config.yaml
encoder_arch: "resnext"
model: "contrastive image-text model"
dataset: "photos of plants and fungi (iNaturalist)"
train_examples: 90422
image_size: 64
crop_scale_min: 0.7
horizontal_flip: true
tokenizer: "word"
vocab_size: 1482
loss: "softmax"
embed_dim: 128
encoder_norm: "batchnorm"
encoder_activation: "relu"
encoder_depths: [2, 3, 3]
encoder_kernel_size: 3
encoder_stem: "single"
encoder_avg_pool_shortcut: false
encoder_widths: [128, 256, 512]
text_encoder_causal: true
text_encoder_width: 320
text_encoder_layers: 12
text_encoder_norm: "layernorm_no_bias"
text_encoder_norm_position: "pre"
text_encoder_activation: "gelu"
text_encoder_mlp_ratio: 3
text_encoder_head_dim: 64
text_encoder_fused_qkv: false
text_encoder_bias: "all"
text_encoder_qk_norm: false
text_encoder_parallel_block: false
text_encoder_dropout: 0.05
text_encoder_inner_norm: false
text_encoder_positions: "learned"
init: "xavier_uniform"
residual_init: "scaled_by_depth"
optimizer: "muon"
muon_scale: "spectral"
learning_rate: 0.011
momentum: 0.95
nesterov: true
orthogonalizer: "newton_schulz_5"
adamw_lr_other_params: 0.00072
max_steps: 13200
batch_size: 256
epochs: 37.4
lr_schedule: "wsd"
decay_fraction: 0.2
final_lr_fraction: 0.01
warmup_steps: 260
weight_decay: 0.02
adamw_weight_decay_other_params: 0.01
Rows from block 9 of the text encoder, named by matrix and row number. Rows with one number belong to one attention dimension. Each number is 500 + 25 x the weight over its row's rms, rounded and kept within 0 to 999. All counts start at 0. Numbers have three digits each. After the name is the row's rms in percent of the matrix's.
# v: attention value (text_encoder.blocks.9.attn.v.weight, 320x320), inputs 214-319
# proj: attention output (text_encoder.blocks.9.attn.proj.weight, 320x320, transposed), outputs 214-319
v.257 108:511511442484533463518483469528518477522518525507476469494481540463464511528501516546517501470500474540494475497474490502496512470538514481495456531484463521535490518513477513528522526525482514507498503484535501465544459498472533485467508519475535557483506504506500498522436506505518471542474466525513531516486496471535
proj.257 105:453462556514503508482523518479456506509475474509485516500502492507513513512490478511499491506510540523515528512466514483497460473516521468505504469459511449532522434477484507479502506529495443468532503526477455511525551522525490512505524465510456477482467495498494495532517502497518524507520506507534489483499503538456
v.258 093:503528488515485498550529460480501462503474461482534448520525514486487523501507487492517482484512524483499496535456501510460461539506493525473473527508457484487500481524510544472504502542512534538509478517520467547525499507489480469454496541555500520526499442496498516481504498544527545487462540502516494509514548488521
proj.258 085:486527488484455466484480505510478526505519505501451499498457530482511479526494493456487532503462446484513481466511472499481473476514505526510524503496528503505501486461512474553493517507484495501515498491506508487490510514499485535562533462480509494493471507517530506490477475472459468489491509508502529492466450504516
v.259 095:505529544493500501552489494536455518512473529512467529476449513516477517492503504500533488521503496529511481520455519487509497480488510483499524484499489514469492473530530484525462530515474507465532500486469472453486476476490463548502541471473511505529486522489506524469468444523525489453494484540510478531527509468518
proj.259 087:477484483455481491489495485493549441527497457516456487531522469470510501521488508510497521484476491494462488475505476515526466505511460495511515513501550489519485469492498530459513492458507477519477477499513508506494489526521522501457469487562496524507488484474516510525540518454474480506511515454502520508498477504438
v.260 079:492487531497533532478484486526499505496541527493491486492474488535493533537537470525511501502497466487500486484509492493551514480485557490534500494516486511489492500497463504484498503519452516468518496538436488474511446508465485491524515508545512466475492520451482494474498436482499441523491502534520475505530454476451
proj.260 075:512501470490500498522512515456535499501467468495502494491536449492474470477460504497491530499510529512483533493470497503511471492507461504540500488475520499533508531508469541430546486500494457520524537486487532481479502495529502468490506520467505512532537494494472500519561496490533492495548487472516455474490517567504
v.261 095:479502503503531442517455515474519506521541559540458514511477513539488465509505516530556481521510466516481493480462474490494464472520567486532500499497497508544507515512489496497519502509477503453475542477504499472470493517480508487514525502469500517511499471494493497515485455519515430508541530517490497530500452477518
proj.261 089:552478515501519517528516510532517471462498460474525461462496477505505532481515513475482527482513553518504537550484509512492469473560495513491488474496511502488467459522479495473518509470521473534547501528486480529479505540544517490502478506526516478470531539519502456556508542475479529502483535480515524517555545531502
v.262 086:469520497495497495549514475484467500509476495530529463488448513477513570511499489502542494502511471493479492508461509500455518508477535521486506538524457461498493469526490464533471511534468489491496530471462499488493507504495499458497522502504529516493503510534550534443472480524497520518496478508517509533538485469538
proj.262 086:473492516435489507464478542536483526532482468506461534492526491485523497502487468521468502474492491494512524473545451505495477491529443479459521491505564523505515483465504537470530511471484492485492472542475507537525501477479517533519497496519473510492516455492442496556537525449477506511510506498504484503458508524482
v.263 105:479504489504467446501490489508520469543523552508521508454502508546481494450471483426490484484458508531530497529476519485520504515518491485478532516508505561462520516533509489495517501529512473483538495538529494534531496475454531554484526466493523486553503503490530463439476502533489497472507452500491485532456546449496
proj.263 107:525510499491515521531481474547531483473487532498472495540466497477476462533516524512501528510456516456484448505514474490512491499431520527488509513500478490500475527508523565535495489465506541523474500541514562438473485530508477493480500493485457489454508503517483531505491510492483514522488536489533495530498463514497
v.264 095:475474512532541501536523493484506500484504473480480481531519488517504471505508468496528499507549523470550495505490482501505514469513512530460444452514486512503538500506503538485552504481496544486495448484509494535523512511473485519474488505479490496525511481479453502491510453514522505481528553511495483516502519468508
proj.264 096:531517480495486461519477485457514493501497503531505507498474519508495499519502533520464507502492519503518515510468503512518466498513503515568525500504496485521474488512497473526504520514463501517541521512496502447448530547527510481500446501515513526477455519511553488487484523504502483504469528496493481506491501548506
v.265 095:495494529526507543521498527483471497508520515494562474479475510515475477510452461466492493511490492495540470515456516506505504517510530500501500482517492489498504487497447497495492500492484504495503487481504504584556491455494494527495462490506536492496507504476513479461485506526507552482473480502533507494478502454539
proj.265 087:481503452466464461516463512499535521486489464503458524523460520492501490513490513495470508483508508508525505485521458487494473498506495533509482512484481487510515534562541508480536480505466504504519522525496524479500529559520489506509521474458463502455476500495467522533497471495505476524489480516455486550481491536490
v.266 091:537501510454539489539507493489480510498461450521482497474492454512480482477528509517487485526519501513497536513511488464481491506499513494522518486478478488520513494532513543490511511512518505510486510520483489512547492478496535515460502491471494545458471540510512540495494470479512549480483436497496497519454505474535
proj.266 074:422496469520501495529478477504523494526517525491491496508452514504508502532474489457494543488477489526440477503518509476519512513501534493499502553512515481445470435492535474475499506480484514481523497458487493491458491504504502512505484491500490444499482470499473497511496506534504473516514527523509479487559481500481
v.267 125:443479520497499507488500527540460502491525562476511454497509523493502513485500485496511507490458518518532484511457555478516552470489513491500462506530481540478485479504509489527490502505484497458515459507517474515528478459521509542505512502544536481550511492457497456470477485498521490506493496563490476530497519483512
proj.267 126:526496493492475464475476505479525503533465465524477548515500480489478532495512529524501487500504488498490466456493475524517470501492492494533511494463506470535502540511514513472508480517482495515497547531492533463522489541513485502469507481505481552496506474501477502504514480472533501518465452439499488523485453501471
v.268 077:484529517521488493511472473499452543494471518475506490533549562466531526442510482504492491526484535483492491495496511497518519497464487540490477508510527480495477479482502509475499466484523501452520523492516481554478483466452510485524451473514555453519493489480488479489473539502470504497472508521475517483511534499470
proj.268 076:512522501516512502464488532486516514498507497528484497455501435493525520554498521497508487489511446518513481481532480558479479493516502505464509497467517543531533566523495452531446524475478524540522509547502541454488491493532472506505450511449472536458484512504516509465534462522524475519494500499499491510447449481517
v.269 085:526515528504471507456462510516491520520468530479511503508509546501494494470465506496488487536490515470511507498507504475482507480466519489519535529479551459482476498495495468499460472483529448490534515539470492482472481468482478498543484466517515447506456489532513515456520531512460503484506506490499492477496525514509
proj.269 081:494495493463504519480497496535534472505516488494468443491509462512481496510498513470525500481502444521462502462531481510516496537515485498449499498486513536486521529522510499494509498471539535538436512483487519506500458467476525496487522500480477498489520500493475461488510509499495525513517507471469532505515500449509
v.270 104:491518481522531450512472498469454522508501537544477499502496496526481493470485486521518463499514511519543491476470518476447498473471523487503563533541489486499497497520494484500516509479490478487504470487474439463490500481529491521510533438483486491505505485516500485499524438509489516466517533517473451510469521459531
proj.270 108:491532509463464519500491530543516465511484516492486481514511502469503520507490538515490536499463467496501478495541469508510464513487450517493486509502532487469480498490519522494487475475509497506461491489533502506468505513500530508503474493540514503503507547464517472531534538470515522528454511467486544566493453473476
v.271 102:551467513509520516451485527502563473501513473504509472477460513514515508553513512512479531530469517496532510491499493536507516522539508500495509483466485500490521479507479515503465519500513529542495499504503502522492525532506496507482512527536498528460475507533531508479534504492538531492468462521531486502480537524512
proj.271 090:497485503494470490477500479492504514524501493515502493511496540501460499468470466463508496500499502513460531507474524451511533499513520503501467536537510539490466470485508524494529503527537473471492494461512460512502497488455502516536528510499511454525505525518470495487458529498437478522544533483493539488518486536481
v.272 095:447491513476493482528484504500491474486499474503516466521550527443504512482518532527524501536520546484485513489502508499484511535499529582496478504478459517477520520496525497496483490512455478503504504488512532520506494506497548446458532549529544537535446489481498490497509576501514508504504476485479518487525562548483
proj.272 103:535502465499488471490518532481496538522488495501497522496496491522480557486465512487522517507533506500483505494484503495505490482519512471499496510491493521510506510492488502490507521523468504460514532521453494482475475474476506489538506503494513520502513456526490495500476463492463486496483535461486488511477450495524
v.273 083:584515472504489516509512459494515502495492481509479559495515459510439498512476517500491518482482505496535526510491487491522517531527489497493530458495514514488491505484525542482506510485504513502546533526495488501471503500525510510536470445466491487456485502481467472534505536504541495484447495473498515464480520483467
proj.273 081:423495501542521499490493519489520480476490527485497446504485510483534479519481483502506524494502467487495464511526514498480512479474505510490486557496514473485509508502488446493494491519517505551497466455555513527520511512506484502478512505461500500521485560472565585487478470508498458478547484539502504491509464500501
v.274 100:536504519451520503485481537485509507496548510509486488500461498525528489539502517567488534497476495501499502504531509518517512495515545472523524507440532522510523479515482504506475477478486513498511521506501469476474451499508503502502504514511454488477506530509491504548508455450500476546504517494549492492526490471524
proj.274 097:491499512491494479507511515512472481507455485494517488496525441497483505475494484438510510511547522548452515519432512480487510488530484513525465491491483505516495518490451513471519496495526450491457527484519502524477470518503510506533561513484508488505545500487499476496504500539517515467524496508471512514562516517491
v.275 091:460516492509485508533513514463465528447507486530514492526501520495509510497510539495494480536512505527461492477482530510490494507505502583495498506522459487479511504473497511504525492470510520458469520470505522493478540490544519503487480521479551497483493494462464484523475531524469488492567512495489523513535473495472
proj.275 084:539513497489498458524491536459488557553471477477500539479512472502544550488484473518521475493539500497531509529493482528467500503509479487479504481482538503517503479506521438495459484500434486476566518496490496519523482491526509460481444499493506556507488494455551519516521470499533486467464475502500509484470511473533
v.276 087:478523527479488481536503512507536457537521525481491523513487481507519487508525536478522470499541497541475507484488472504498444507558528493535461538479477553506496544512484507492475496544447505474494510484573521490495499513483506476488489531510540538533502515467472529503503520517534489487518482488479498545508457524510
proj.276 079:517486479546545511523540450471513490476512503493533542486480512473436515450495496512489514546505532491475521532492523499498503497488494555526516480495480468542463441545512526485537535522481503492548491509425483455509504520544496508471539504516462470483502499525481490515495509484493500499496516514519468505513537518505
v.277 095:556489517488524542511482516537467515491474463500505504491543550460497499485468524523482526509482480491482479515536486473475532495492513489511486487458544510502506512482482514508462502470498472505543528488501523507502498472491495491524445496463519507515489539466497502516470545478467503471465469506527569493512550547481
proj.277 091:472482480511508488437494501459514509500504498511481482508498468503523537524476515493549489493525469527467485469474507514493487495516502480467469516473481471514530490550484440470469511477509512467506498507523479533553517483502490492488526471492471536469494488468499509482473465519518465518512468543452485501498461470487
v.278 089:528525480499479466542470488489476500514541478530522539535487468527519498500514523480488486499484484505481483489498506501525453522501507478545476520519502528508477503527534491485482523527459478518486507506502480514541497548493495493491510538530498513513500465504491492519502484459489520478483522482511470494490473527493
proj.278 073:521476496545499524498511468513532514450488530470505504472500506464463477482523480495477519530497551493485457507507454480494528522507483543479474515529445466471448487504481517489518476495509503475555512499493500523484498496546500494516545473483576482498500540529478528490505487494487472530471495474514518505528537475477
v.279 108:533498527536531493451490528477543506472522461510535520541468456537445471505515479485512494488520479487505526480479456459509490484473535529527507483476488470543492478484455503462545466482547481490485523522494492533465499474544499519476472535471510476461469471478457503516521514476494492513527501471506537506488479504485
proj.279 107:495515463509510486556488530470501537505526513491507456466457528512551509478498495477503518500522488507516528525491498517492479504513534509494489453505501492485519504510529451518503474506468507526528502479493481493528505521484500467500441494502480470497493516483543492473506479558532550516503488547481489485540521505552
v.280 096:506474505476524514487495500491463523476493470522503564484459488525519486532478442539538545476511459482488487467522467516495561487460573494473558470468507505486509492496476476491471499494456493498538536462472485485486500498548480515505505478462474507492495570489495523515507489464491496545492498488514504491545524497490
proj.280 086:460500499498495493496497562536493500507495494509508467524517485485530523488471508539497504513506529516481502494480516498478501493521443475490452530515531477516477522524464518442510502471549460478462474482546484563524522524451526491512494489514470536511527472440506506526509497489514505486530498539451488525504465517487
v.281 098:527519514500466484486529495475537480476528472519512559474481443500427486518492497483472520454485492534501539498526459477485467536501459495478546474448476505500524509479512509492508528478557528513503539514502511463476552493530503525503438481525476520470497529498465513548503508494482486472517488489492537489503488502493
proj.281 106:464514512537505524547489497491508516491529557482519473496506534496528457486497491496518491510461481451511504539511525464480551512474526512503517486523507488473490476495496496520468466488493493506511445420546501506526487481509488488503485499512479488531480548482556535463488494510490503490541509521541504484501495464519
v.282 099:479484500507526524475507538482527502495477482505497493445469470548477501538512489527531563509457518493500545517488483496514527495464500492487519457474497499499489474520527525484472520527524483493487515529476515518469518501516515503534546487501524483479461504547517503442478516473487499527481500538501475514490547504503
proj.282 091:485496517485481485438510505545508459521501501514482486526485538483524528483475487455508505485497487484468533479503507524515501476529482496457504556566536541497445523479498490489505497455532514521451488523499523504542451505432512508506497519478482514508529520484501565506485513508456517488502476464444537507495499502488
v.283 112:536491504489515488479461514515537518499502508507498550505476498534543472525467508514558545504465496483509479466506464513528516547477500518513526479504537485526509487494474491502531508499480493479511545477489501489453508518521514469516501473504448477475501465498510492524521531466495467558448515462515482487497459521486
proj.283 106:525507498530506509515526496503487488486516438499499457510496515478489511492508510491500486506549498534489520508466544531483535456546505493480455519497493519505455517480509486528496472478539464505533485477532457541541487529458483514464491549467503485515531551512526519520501481524473515510550500548491514484535535502515
v.284 102:467525486482484449527473459486516509473525512531469504514505486502485507515472490543509512487443497514450497526488480503504489514499501554495550505485488485514497514538517512495517522485532517473507540507466519466485498481512515496504520477478484518468501485523541495533470484498500440512476486513481495498497503506496
proj.284 098:506501522483482519512543542532479487513495493481502474497521479512539489516502492482543515503515486477515499490519548483482489478497507441484495524499560513470507472415486499502475502514497465483485451502520470499473477475471524493496514511511503510565531489484525483524508504485499521474553537510558514464505466493497
v.285 089:468527478501547523506477486500538472516506487492499495501514530448472477501505480481499497455509518534482505456491494500512460534463513491474521505486466443526467509489463478520501510556494526564469488494515501478520468512478499481483521494544515526495486510518482549507512486523490591524462467502505508471532521496519
proj.285 081:483494512471457515515529506484447502479522530505476498529497542523524499470499532519500549509478486475534564504508505441505521477529518537525487511513465545484521518499493556495492517507480476431493508485479486506515512509467473505532524504459503451522470502505493487485511477495468480504502526471465517534461520510512
v.286 118:529500494538515471434474472546551477506503530501489529516477532500477495503521487502531485483477505542502529481491480445507529475509496478497515477523501493498503508481506494496524456516549471488526515534512469486449490538485523500511514481481502465516452492514522489491525526505519465464522453522457501501490532514519
proj.286 128:500447530495529545506476503513522481514529508495490435489493516495512519489493511463512519517448479506466507512493482496525498506481530499456472485493557528459470475493517523524494514497520515561478489492514506537511456506488495503492480505514461468471512513525536512471457531448455547536499531477514510490509478501501
v.287 105:474482504492487493524507460538477476488531514520506501514464452492456499475486499545551547492504461523449476481547464499502530499488495469505494472538483482489504517495504470486491514503488472526504522488470551493536508512492491506537526494496471536524518518526542496483482525502462497476494510475461482408456486516522
proj.287 097:515466503518496546477489506532483503464502493486516511501523534522530490484477470510431476505508568463566528531488508474498500496490483494464482496515476507456493514525493543488514483502515521456464474552473518507519514477523502482497516475496496484494497493505465538546483492470472525512512488491497499502488544519511
v.288 097:523511498512510548485518517509514488472534500520493507513485507470464505518508565465478505462518478561516494497496492502516502519541498533514483542516474524521502518466459516495524525500452534507488500457525514507507503467519522502512489535527549491452478486401485431522478523475528507499524464472518538534469481508452
proj.288 091:451495472526494456513491503433506529532461515495509562465496501502524498489481471536516484524524520479521494545488506501486512488458529506533519480467482448557541490522510479495519496553423497487567488504478505488542553512562475481470497487478510493523494523519495535509536489527537487508488470510529468480504493522495
v.289 094:489515487487521467474471495514469481507513501535444473487504563448495493482514481531486515463489481531475518511520520486489512494492520478475554512509464477513506469488516479525467526512482486521507489497487478452482485534470505515524544499513514527498458513529547510494494460499526505485472498547510521508499544491486
proj.289 089:498470536493486530459483510530490499499495521493473479503539491493522512512504489472525540508456507489474509491510492476511512482494506452501475519503551564447504491469478527457463513504555501498460507534539507538492492462469488483513496499522506491507507484507498471493507539462461517517520529420504533503488427526485
v.290 098:518520482515506529475518518450463470517468506479525486458549534469501467484496461519504478489532513466512511511498519486490518521496486500538509464464489476554526512467490542491497478522514511535484485524519511536500471523474509436490462488495489483480451508484488498524517533506496503499482513505514546492530567484517
proj.290 099:493505486496515476513467538504518499495514499486469450505460496525470513558494528454523534504465476527447498481515470502483475491537540492477471493477543497472516509522496467503490530471489528537510516472550508528470527514472485523542485505471470492454508509520541496466448469518494471491489495509466473501496434510517
v.291 112:519492456530505502471538472510516513481480473498492535493473460536500509482505453475499528478502476488511484496498493491492525501468450498499532461526518503507472487498515489475512520484511494493507487486474505501469565536539494503488544453462475490495520510519481496506521483478481509540465488469516498493468524504463
proj.291 106:470520527529480502506489489530470485495510539533526494497510536459545490477501506547498475489469471476521494501527507523502522494494511473484504510524498461501495518460528514549475459482504503512460453517538493520526496477460479495494489521498500506525487494474517547485517521524503530472505488535475516509481498469483
v.292 107:509513515536538508483501526526507481516492533517469495509464513526447472487514513493552536503503480526508493521517458470486511496485498429502497504524509511536515494495477501459492515537492465520517526508505492494465495498451480501554511472507507456518463478487505479473492512494467451520479536501504497476456500492485
proj.292 104:509463487520507525469451480509535479441525469488506478485468509506512515520488495465456510481506503497504532524495508528522469450520514551473486503495484499482495533551496476499516479450526525540497491525504551536510492557528498499486488500484475488449533552530498513496502516509519552524507488475446524503538546527539
v.293 099:501442510508514510529471485477498491492523505466527534508510476525478443469442508511513524517511510482520491484497477515499535481516560498502477445505491485509529529483480508481503488456508541481495496482516505558551502500511481547498445508443489500506509505476489502483471533494514549458513525493460502473436501500534
proj.293 098:477498493527510487509469485511528491485508489538499489504465540507524504531508479496454481517507521481519496508502478500510464506482474535504511513485495453495486486556524474514518515528489502513540500538489509471510550519544515489514505451491484529466433526493529519530485484494459454533475491522499485524491485499474
v.294 099:475489486499498498467485504542526452498544541483495469499503545510514483495459519491490528447460475514480501546524488509516509499522512463506467511526526531526544521509475496499501528524470490496509494498522516522554458542449503520548514532486496473549487462488559481484446491458515505505486498500490510534434458551498
proj.294 105:516460513504503533495503438538498494486487482527475532525489502500467450517557472486465479535483541499499493467471500510515488483468492501499505509491466495524486498500500533522513509512524518509505505575479529460535516488519490497477547502489480499476539489551495516513494529499470520544510498471514466477497543529468
v.295 096:511493505478495503548484474527455511522485537494485490493448507491541550503471542541508512544458509505499460502501538530473489513495478483506546533555515468433509481523516446523497513479453501465553480439450458457445509497521449516520516485474481509524547528524551509499517479503506512462497507482508470488514471521524
proj.295 093:511518526470471517444500515499500479487505464522489541535564476441518494507481489505476472487523484518505509507504476535508482523519426499491497502509496522518506524478495541515467474480522495483469485533532493514505464465500510515479523510553500542535503470471476484546543525476482489535514496500495519505446489448489
v.296 124:472490561523483512511457553496485520520487534521502455471516536525551482491512542487505478555513504523491511517517508497483478505497508514515468508493509492522557488495463491509462482509518478535486513474557539517507506512454498484533521522507507495520484494520566493474524514530509493469521495524508500488544537513511
proj.296 137:584475479445516509504478486486529499499504460489501497513473475525454517520481493468483505507486539512472526503475498483532472501519516523473471511526486557463496494536486515473533524488503505495501524494461497499446480510507527486512475488523523474443545473524464453500482511476472497529500528466490509513516506538541
v.297 114:477493502487534499511503515475529490491534509536475468473493479511500520512483530487469529496485514528511514516501504534526487531506507544481509521511475493503504497503478481515499553504487521500469474471494545520536473475519509500500540533500501508455488491473563480485488497496553538505484480483506481508467461504493
proj.297 117:497514505487469496502514493498470510517469503502503583540495520516499471491520484510489493490546540467542501528481514494505503484486501490550538516527463521531518524485502520496512496553470472466506510536491504429515518514495495502506510529503535506556513484529452510524534495531496482533522487498531482492489525546508
v.298 089:500484498488526493460473530518528499496556507537515496514490504502502492507441525474479490501471497510524466484493501497498477456537512497511511517526543510500472535505451455511489523459479483479504503489499499542521506486504491519512507511497517484526514477485510462485457485472479519445542490480499503550474482540509
proj.298 080:537499492497465511515537491520502520515450492507521541479497508486484483461525515533508491536527517474517490504479461490469511535461448521493494481510423489547486491524514513478536470502484495455516505547499492442520509492534552512480532481521530502500497504462468500530517529498522502574437509501498510537496539487476
v.299 094:506509460487510506488546500519507472492517529494470506494447508502493492518500523547530528458496430498488509496478469503478546496518522469519486507532485471531513503479510522513508517526468487508476515507486524503501513517518520471532489503498491502467498481507530481475439535481492464534511533495497520508436473501523
proj.299 097:457465543544532492462475524516488483500478470496506494468494515497518505513499442488480460484507525501510512504516518531494489471508490461467498471492531474507492492510493450499503499514510524550515479538494504551561522502507464516493516499471453501488504522510495541549494513497513529498504466497500479445528490507496
v.300 102:465490478503492505481529482467514500517478522479463528470529504518472487524511474448499500468487512505482491543501517499495499508461523481462546519485534501466514480511539510478502474552558496508501471506503495477451490498495485548516516484478508439507465515507553527515537459535537496533531465497473486504532501476492
proj.300 098:510521529467448507527465503512519454483566539501509458497501499515507459527510513481494513499430457492467480488528471488552502522474523495502495512525541533446520515480501531540499510454520525526446487480518522515460453503485514510511466497511466512511532445535517463475483512496479546467521542488504505509488476469509
v.301 103:514492529479516524472504549498476504475513456500524500507517488469509492485511506494466513490513498475504496484509505527507490498514509521515482541451522500508465484497483509486496508485484527534495471503520491520521474455519477513447439536536509546463507525465447508521482469471494552508495495494537519520500511489462
proj.301 107:516534465541440461527525499441492554500493507501480518495504489520497495483476495517536503508545516517507475514480514477482521529510512493529505487484451491523555512527516470494503471508485491444544546482493488485484527482501504489482510497508522485537463466465489481489505472581580448496499475542497507479500489501513
v.302 095:549527476461522453479471498502521504490500472546496480490483479495493517490508488545478488481502494506514529485535503476515536519507485514520578499483485531511500497507481485507530491480491485501504518532483474473502471481498546465498546452479458506443490528517489481524529502461488486513457466487531501493488527468491
proj.302 096:478496487501537501508517558507458501517475522459490468519508466518506519484486513503545549490520517523476488514493533476479495487504535479500473506473531491490510515437476516477479508509494463492472514480529497521481500494464484491506505536486519467523544499500477477494512486533539511493536499526518492479563447520505
v.303 104:540504515464514518467514495526528514492462509483446512513520508460515534509499511515494537463488472507476461532536466543483494525469476482504538539479518525468483526483480501464475486499480483525524517457517504509480499448504510477511501493536489471497483528461546491521487538479488511580477479462503481496487510530477
proj.303 104:473526486565490482480535513511435502497538489477540521460524466505496491496486502521490454523535490529508485500504530505470508499476531482478490534491472482528502525507492528518500507485493503457488470522486496499520486497495492508519534492465476485507540450534448487503524479527547529494509506528488494488504477482515
v.304 092:445547480498490491502499504508534490541545559487498488484511571493464506532477481455505466475476482511505493502460535495531504457510544454477472498460512509523470493515492468588481497531488473479493509516516519460500459510457491500500503484475546502528513500526466530487458485565508450549525489535528551512568453443512
proj.304 086:511457558465528517481516508486484485473466499509487478514513477512516480485550504535523525478508513470509526483492486469502485484515511502544521451491507504540555502503464524456522520492519468522475512547467491507524534513503473491513509507497476534459499495501479469489532512477481548456515500470511488502485561532479
v.305 103:523504508534508516546522490471441503463461444531517492549514520506508520496526490534512500515565489492498492468514501479456527515494521561476497525507466496461500502491498502468522528449462534480523451464459475477511542490512501487489469487504502538484498533462465505525534439518488502464512521489510496490510515470456
proj.305 106:481557472474460462494493493447512529530500514483472514490534459485507522487455535533483507488506494534523499525498502531503473507517484477535523492480535480517533493505505482499473502534465493460527534475503484509482502479500500475485473510510524538524471501464523481508525524488531480488493488522485505518476453515490
v.306 105:508475464503535543495500527522529506510491501501494441450492537488511532540502524524455535558436520464489495493503536514507509493495466469493483492487537476501485496517502505546469523494522487496467516519441520492493492507474520475495530517479531498468511526553543507488461499491476492519491449537531516509509477525525
proj.306 107:475468559466478508413518494508472478504485487524498540531529493478528522491500478464526483451525478536490557483469488503523506488535490481492501513516461548509519513474477495486486493513521474479469508531503491501548491471467482529525537521503500508516505495488441517499490501499471486490493486487477518511482558493463
v.307 100:464441510539532529447501570501526491483492513495484460460538510507512502517534477472508515475518489486525474494545501497476508476476525477489507535518507515524505497461477483498504504477517492523468446488478532493520496518487491489523530494496508454487520549489532479473513418495502499524505480518509489522488509487489
proj.307 088:553524496442459505506497468474481475523499503512517512525518490523474498466478556543464480495445500495512542482477491491557474507497502483535501479498478528472552546516498561490526505534481475443483537530503520505487470484477492499511480518521511502525512448521441440512496557511557522509487512475481512526500493538491
v.308 083:498485518501521448486490512528514544457522454542514524504465465521516522488516461482510467485484448457496500478503454470488515470460512527490490515497520471534483489525496454512522512484514476501497551498468508509534536469522510493484514473492479499490525486510505496496472487502451481496528471468541527508497502498522
proj.308 079:504479495486475518517501513534479520507484521488513473444491499522549496483497521539532479465538491477536466485485536497482513523507496472495507456502478489499537497481506477477499489470493501472492471501489470522501519490489491490506462485529523484506518492462459474516499518513553529513486520543520500500551496493483
v.309 105:426474513498510454535478484524511498516514517508515514492496455524517503484537467510534489511494538508459507455510465500507470498482513510472458505480500475498486513518507479486481476548510496503475523526521503497531462487467518478473507524523496498535518512506508512472458494521483500491499489520447458469528501486538
proj.309 098:530510533483491553517532492531488476496502511501521517505495496494480520488494520490464515490501528482531536525460503470530502494490476538505521481533448561486476515520478541479535531501520488461453488500444530444484471543513505518543516486491499460493487505520460523506501463464462489518473533495523510550476533520507
v.310 112:500489508521492485485475502482490485538525529481530541487471520534487466504454487504565503514520496519501504481501503481510540471495544487477478477542483486497520497498485430532503496505500495482536507465516503464477504524511473538536492473428510505543489511519505530495541527546516492449533492500473541474540478528523
proj.310 117:509459499462521526504467502505561499471520482520483475536475548493493524499520513526474518516481522487500532519507480474526473516519477519475480479493522510485483484543505528485510492494518520528476488496508468545524524538489532492466446492557469522449488515500553494491464518460454526524521510490475478513479514488503
v.311 087:473518495516503507494513533481507502473495472522473466532580556467484505511536494473490492474465508497516513519490499498495495493504505516490466505480502498525489472511513568501520491492529496519453500544503499530515522474473507490487466507560526507473513439521492473482471478516493470525491541535501491504484530478489
proj.311 086:534528502504490478476518510455478514509486508498509450480493456546521482541495499480525487472516463472502462456538532519491477473467548469529501498498524536492509534491486415507470529499486517493546518514488509492474508480500463507538472513457513522525512538512492466494500500521536485463502495478514522480507445520517
v.312 104:493509481517491517529524473471502494504500486505494551515494480509452498501467513453550498472523527524520492492495535517518513462497517522464477508539537467510454505501507464502516499499498528488514459489496506476474500506519444526532510472479497461514526461501482524492506484537536513460507517476462479473554494475496
proj.312 099:499520533455479501494493500467517508502488505517494500521494514497534487496524539533484520493510487429519500507505472508516491513500457519538541500504503512510509487496522488508523503493497483485480498501502492515520480517522547518478481494501511581510448494466546524493521511474511482523505478495505488511437510473493
v.313 090:465491498522494495467484460547503489491503514488461489542503551465502482476513461549553527467518490527466493487538441478508522465493492486461468502504511472516495502484535526464542493520519498489510503496514498489489473525466508489519495513506505523526475488537496492493479491473493474497510524533457482472469545501510
proj.313 090:516484535513502524476518472519470479501527499508492477487504495513521523508513513482480479542437534515506527499473529524503505487526519450474491487499518552475479478491489516562470527520559521525485497523498497497516497489489491490474499494521466463472485508522548515485474544486458550513504511470505544495494524543482
v.314 130:500543481511478490464513473513529512489496460548497557508489503509525515520543458451509455445514467526498518456504462482523488512485499510469527505495463491520474501478514488507514505547484491531502539508533474488508511547512518459473508491541503498487472497485456511510516504513484483538506505490504505516565519489456
proj.314 120:509471516525535513548523520495475523505497553443497456475496513505498494473508504556530525535465518464517488513501507460456547498492531488491471491506532497515467477491502526474491509501506495491509474453505483565516502519469481495522482501459533472507506528491532529475501503463512508483500526509525511451502472533533
v.315 097:529484481486507469442436486501562499504504517497457506519516495476499483491481516517476492520447511497498497485502490529533483501520481493501540487505504483535475515480490492494515482475531495524496541500510503519477494519513509497504519473488469495461487472524522490517510543497517501534470498490488510467449505535494
proj.315 095:506493538546536533505538508534470488474524502498540461468501518532529507501524483476525495501538490480524511533510537483468519477473536489475475519489482510487511501490503484540470507527532503507500481538509465511501496476476488511527533521466522482524494512512499480491483508523494506507499542518522529500523481491530
v.316 092:536512511509480501464485475502518528476465472492476530499556485505487484501531468486503477467524474479468530510533460483491486539444501525475577516488460495501481480470534502466507473509537472514490525513471482484489471511501533471500538484501476477456470509512538492524539503477492485549478473502498509493493520519454
proj.316 101:465497474518521528533534512532490458522546538475517434482503509502524491493498513495536536514437478517496494495526513457506510484472538465482480505508538520437503532474481542508479503516505511519471475472517504528499482486459480492526467511473525447521523497524522498477489491503504535475519546496518509486533436486520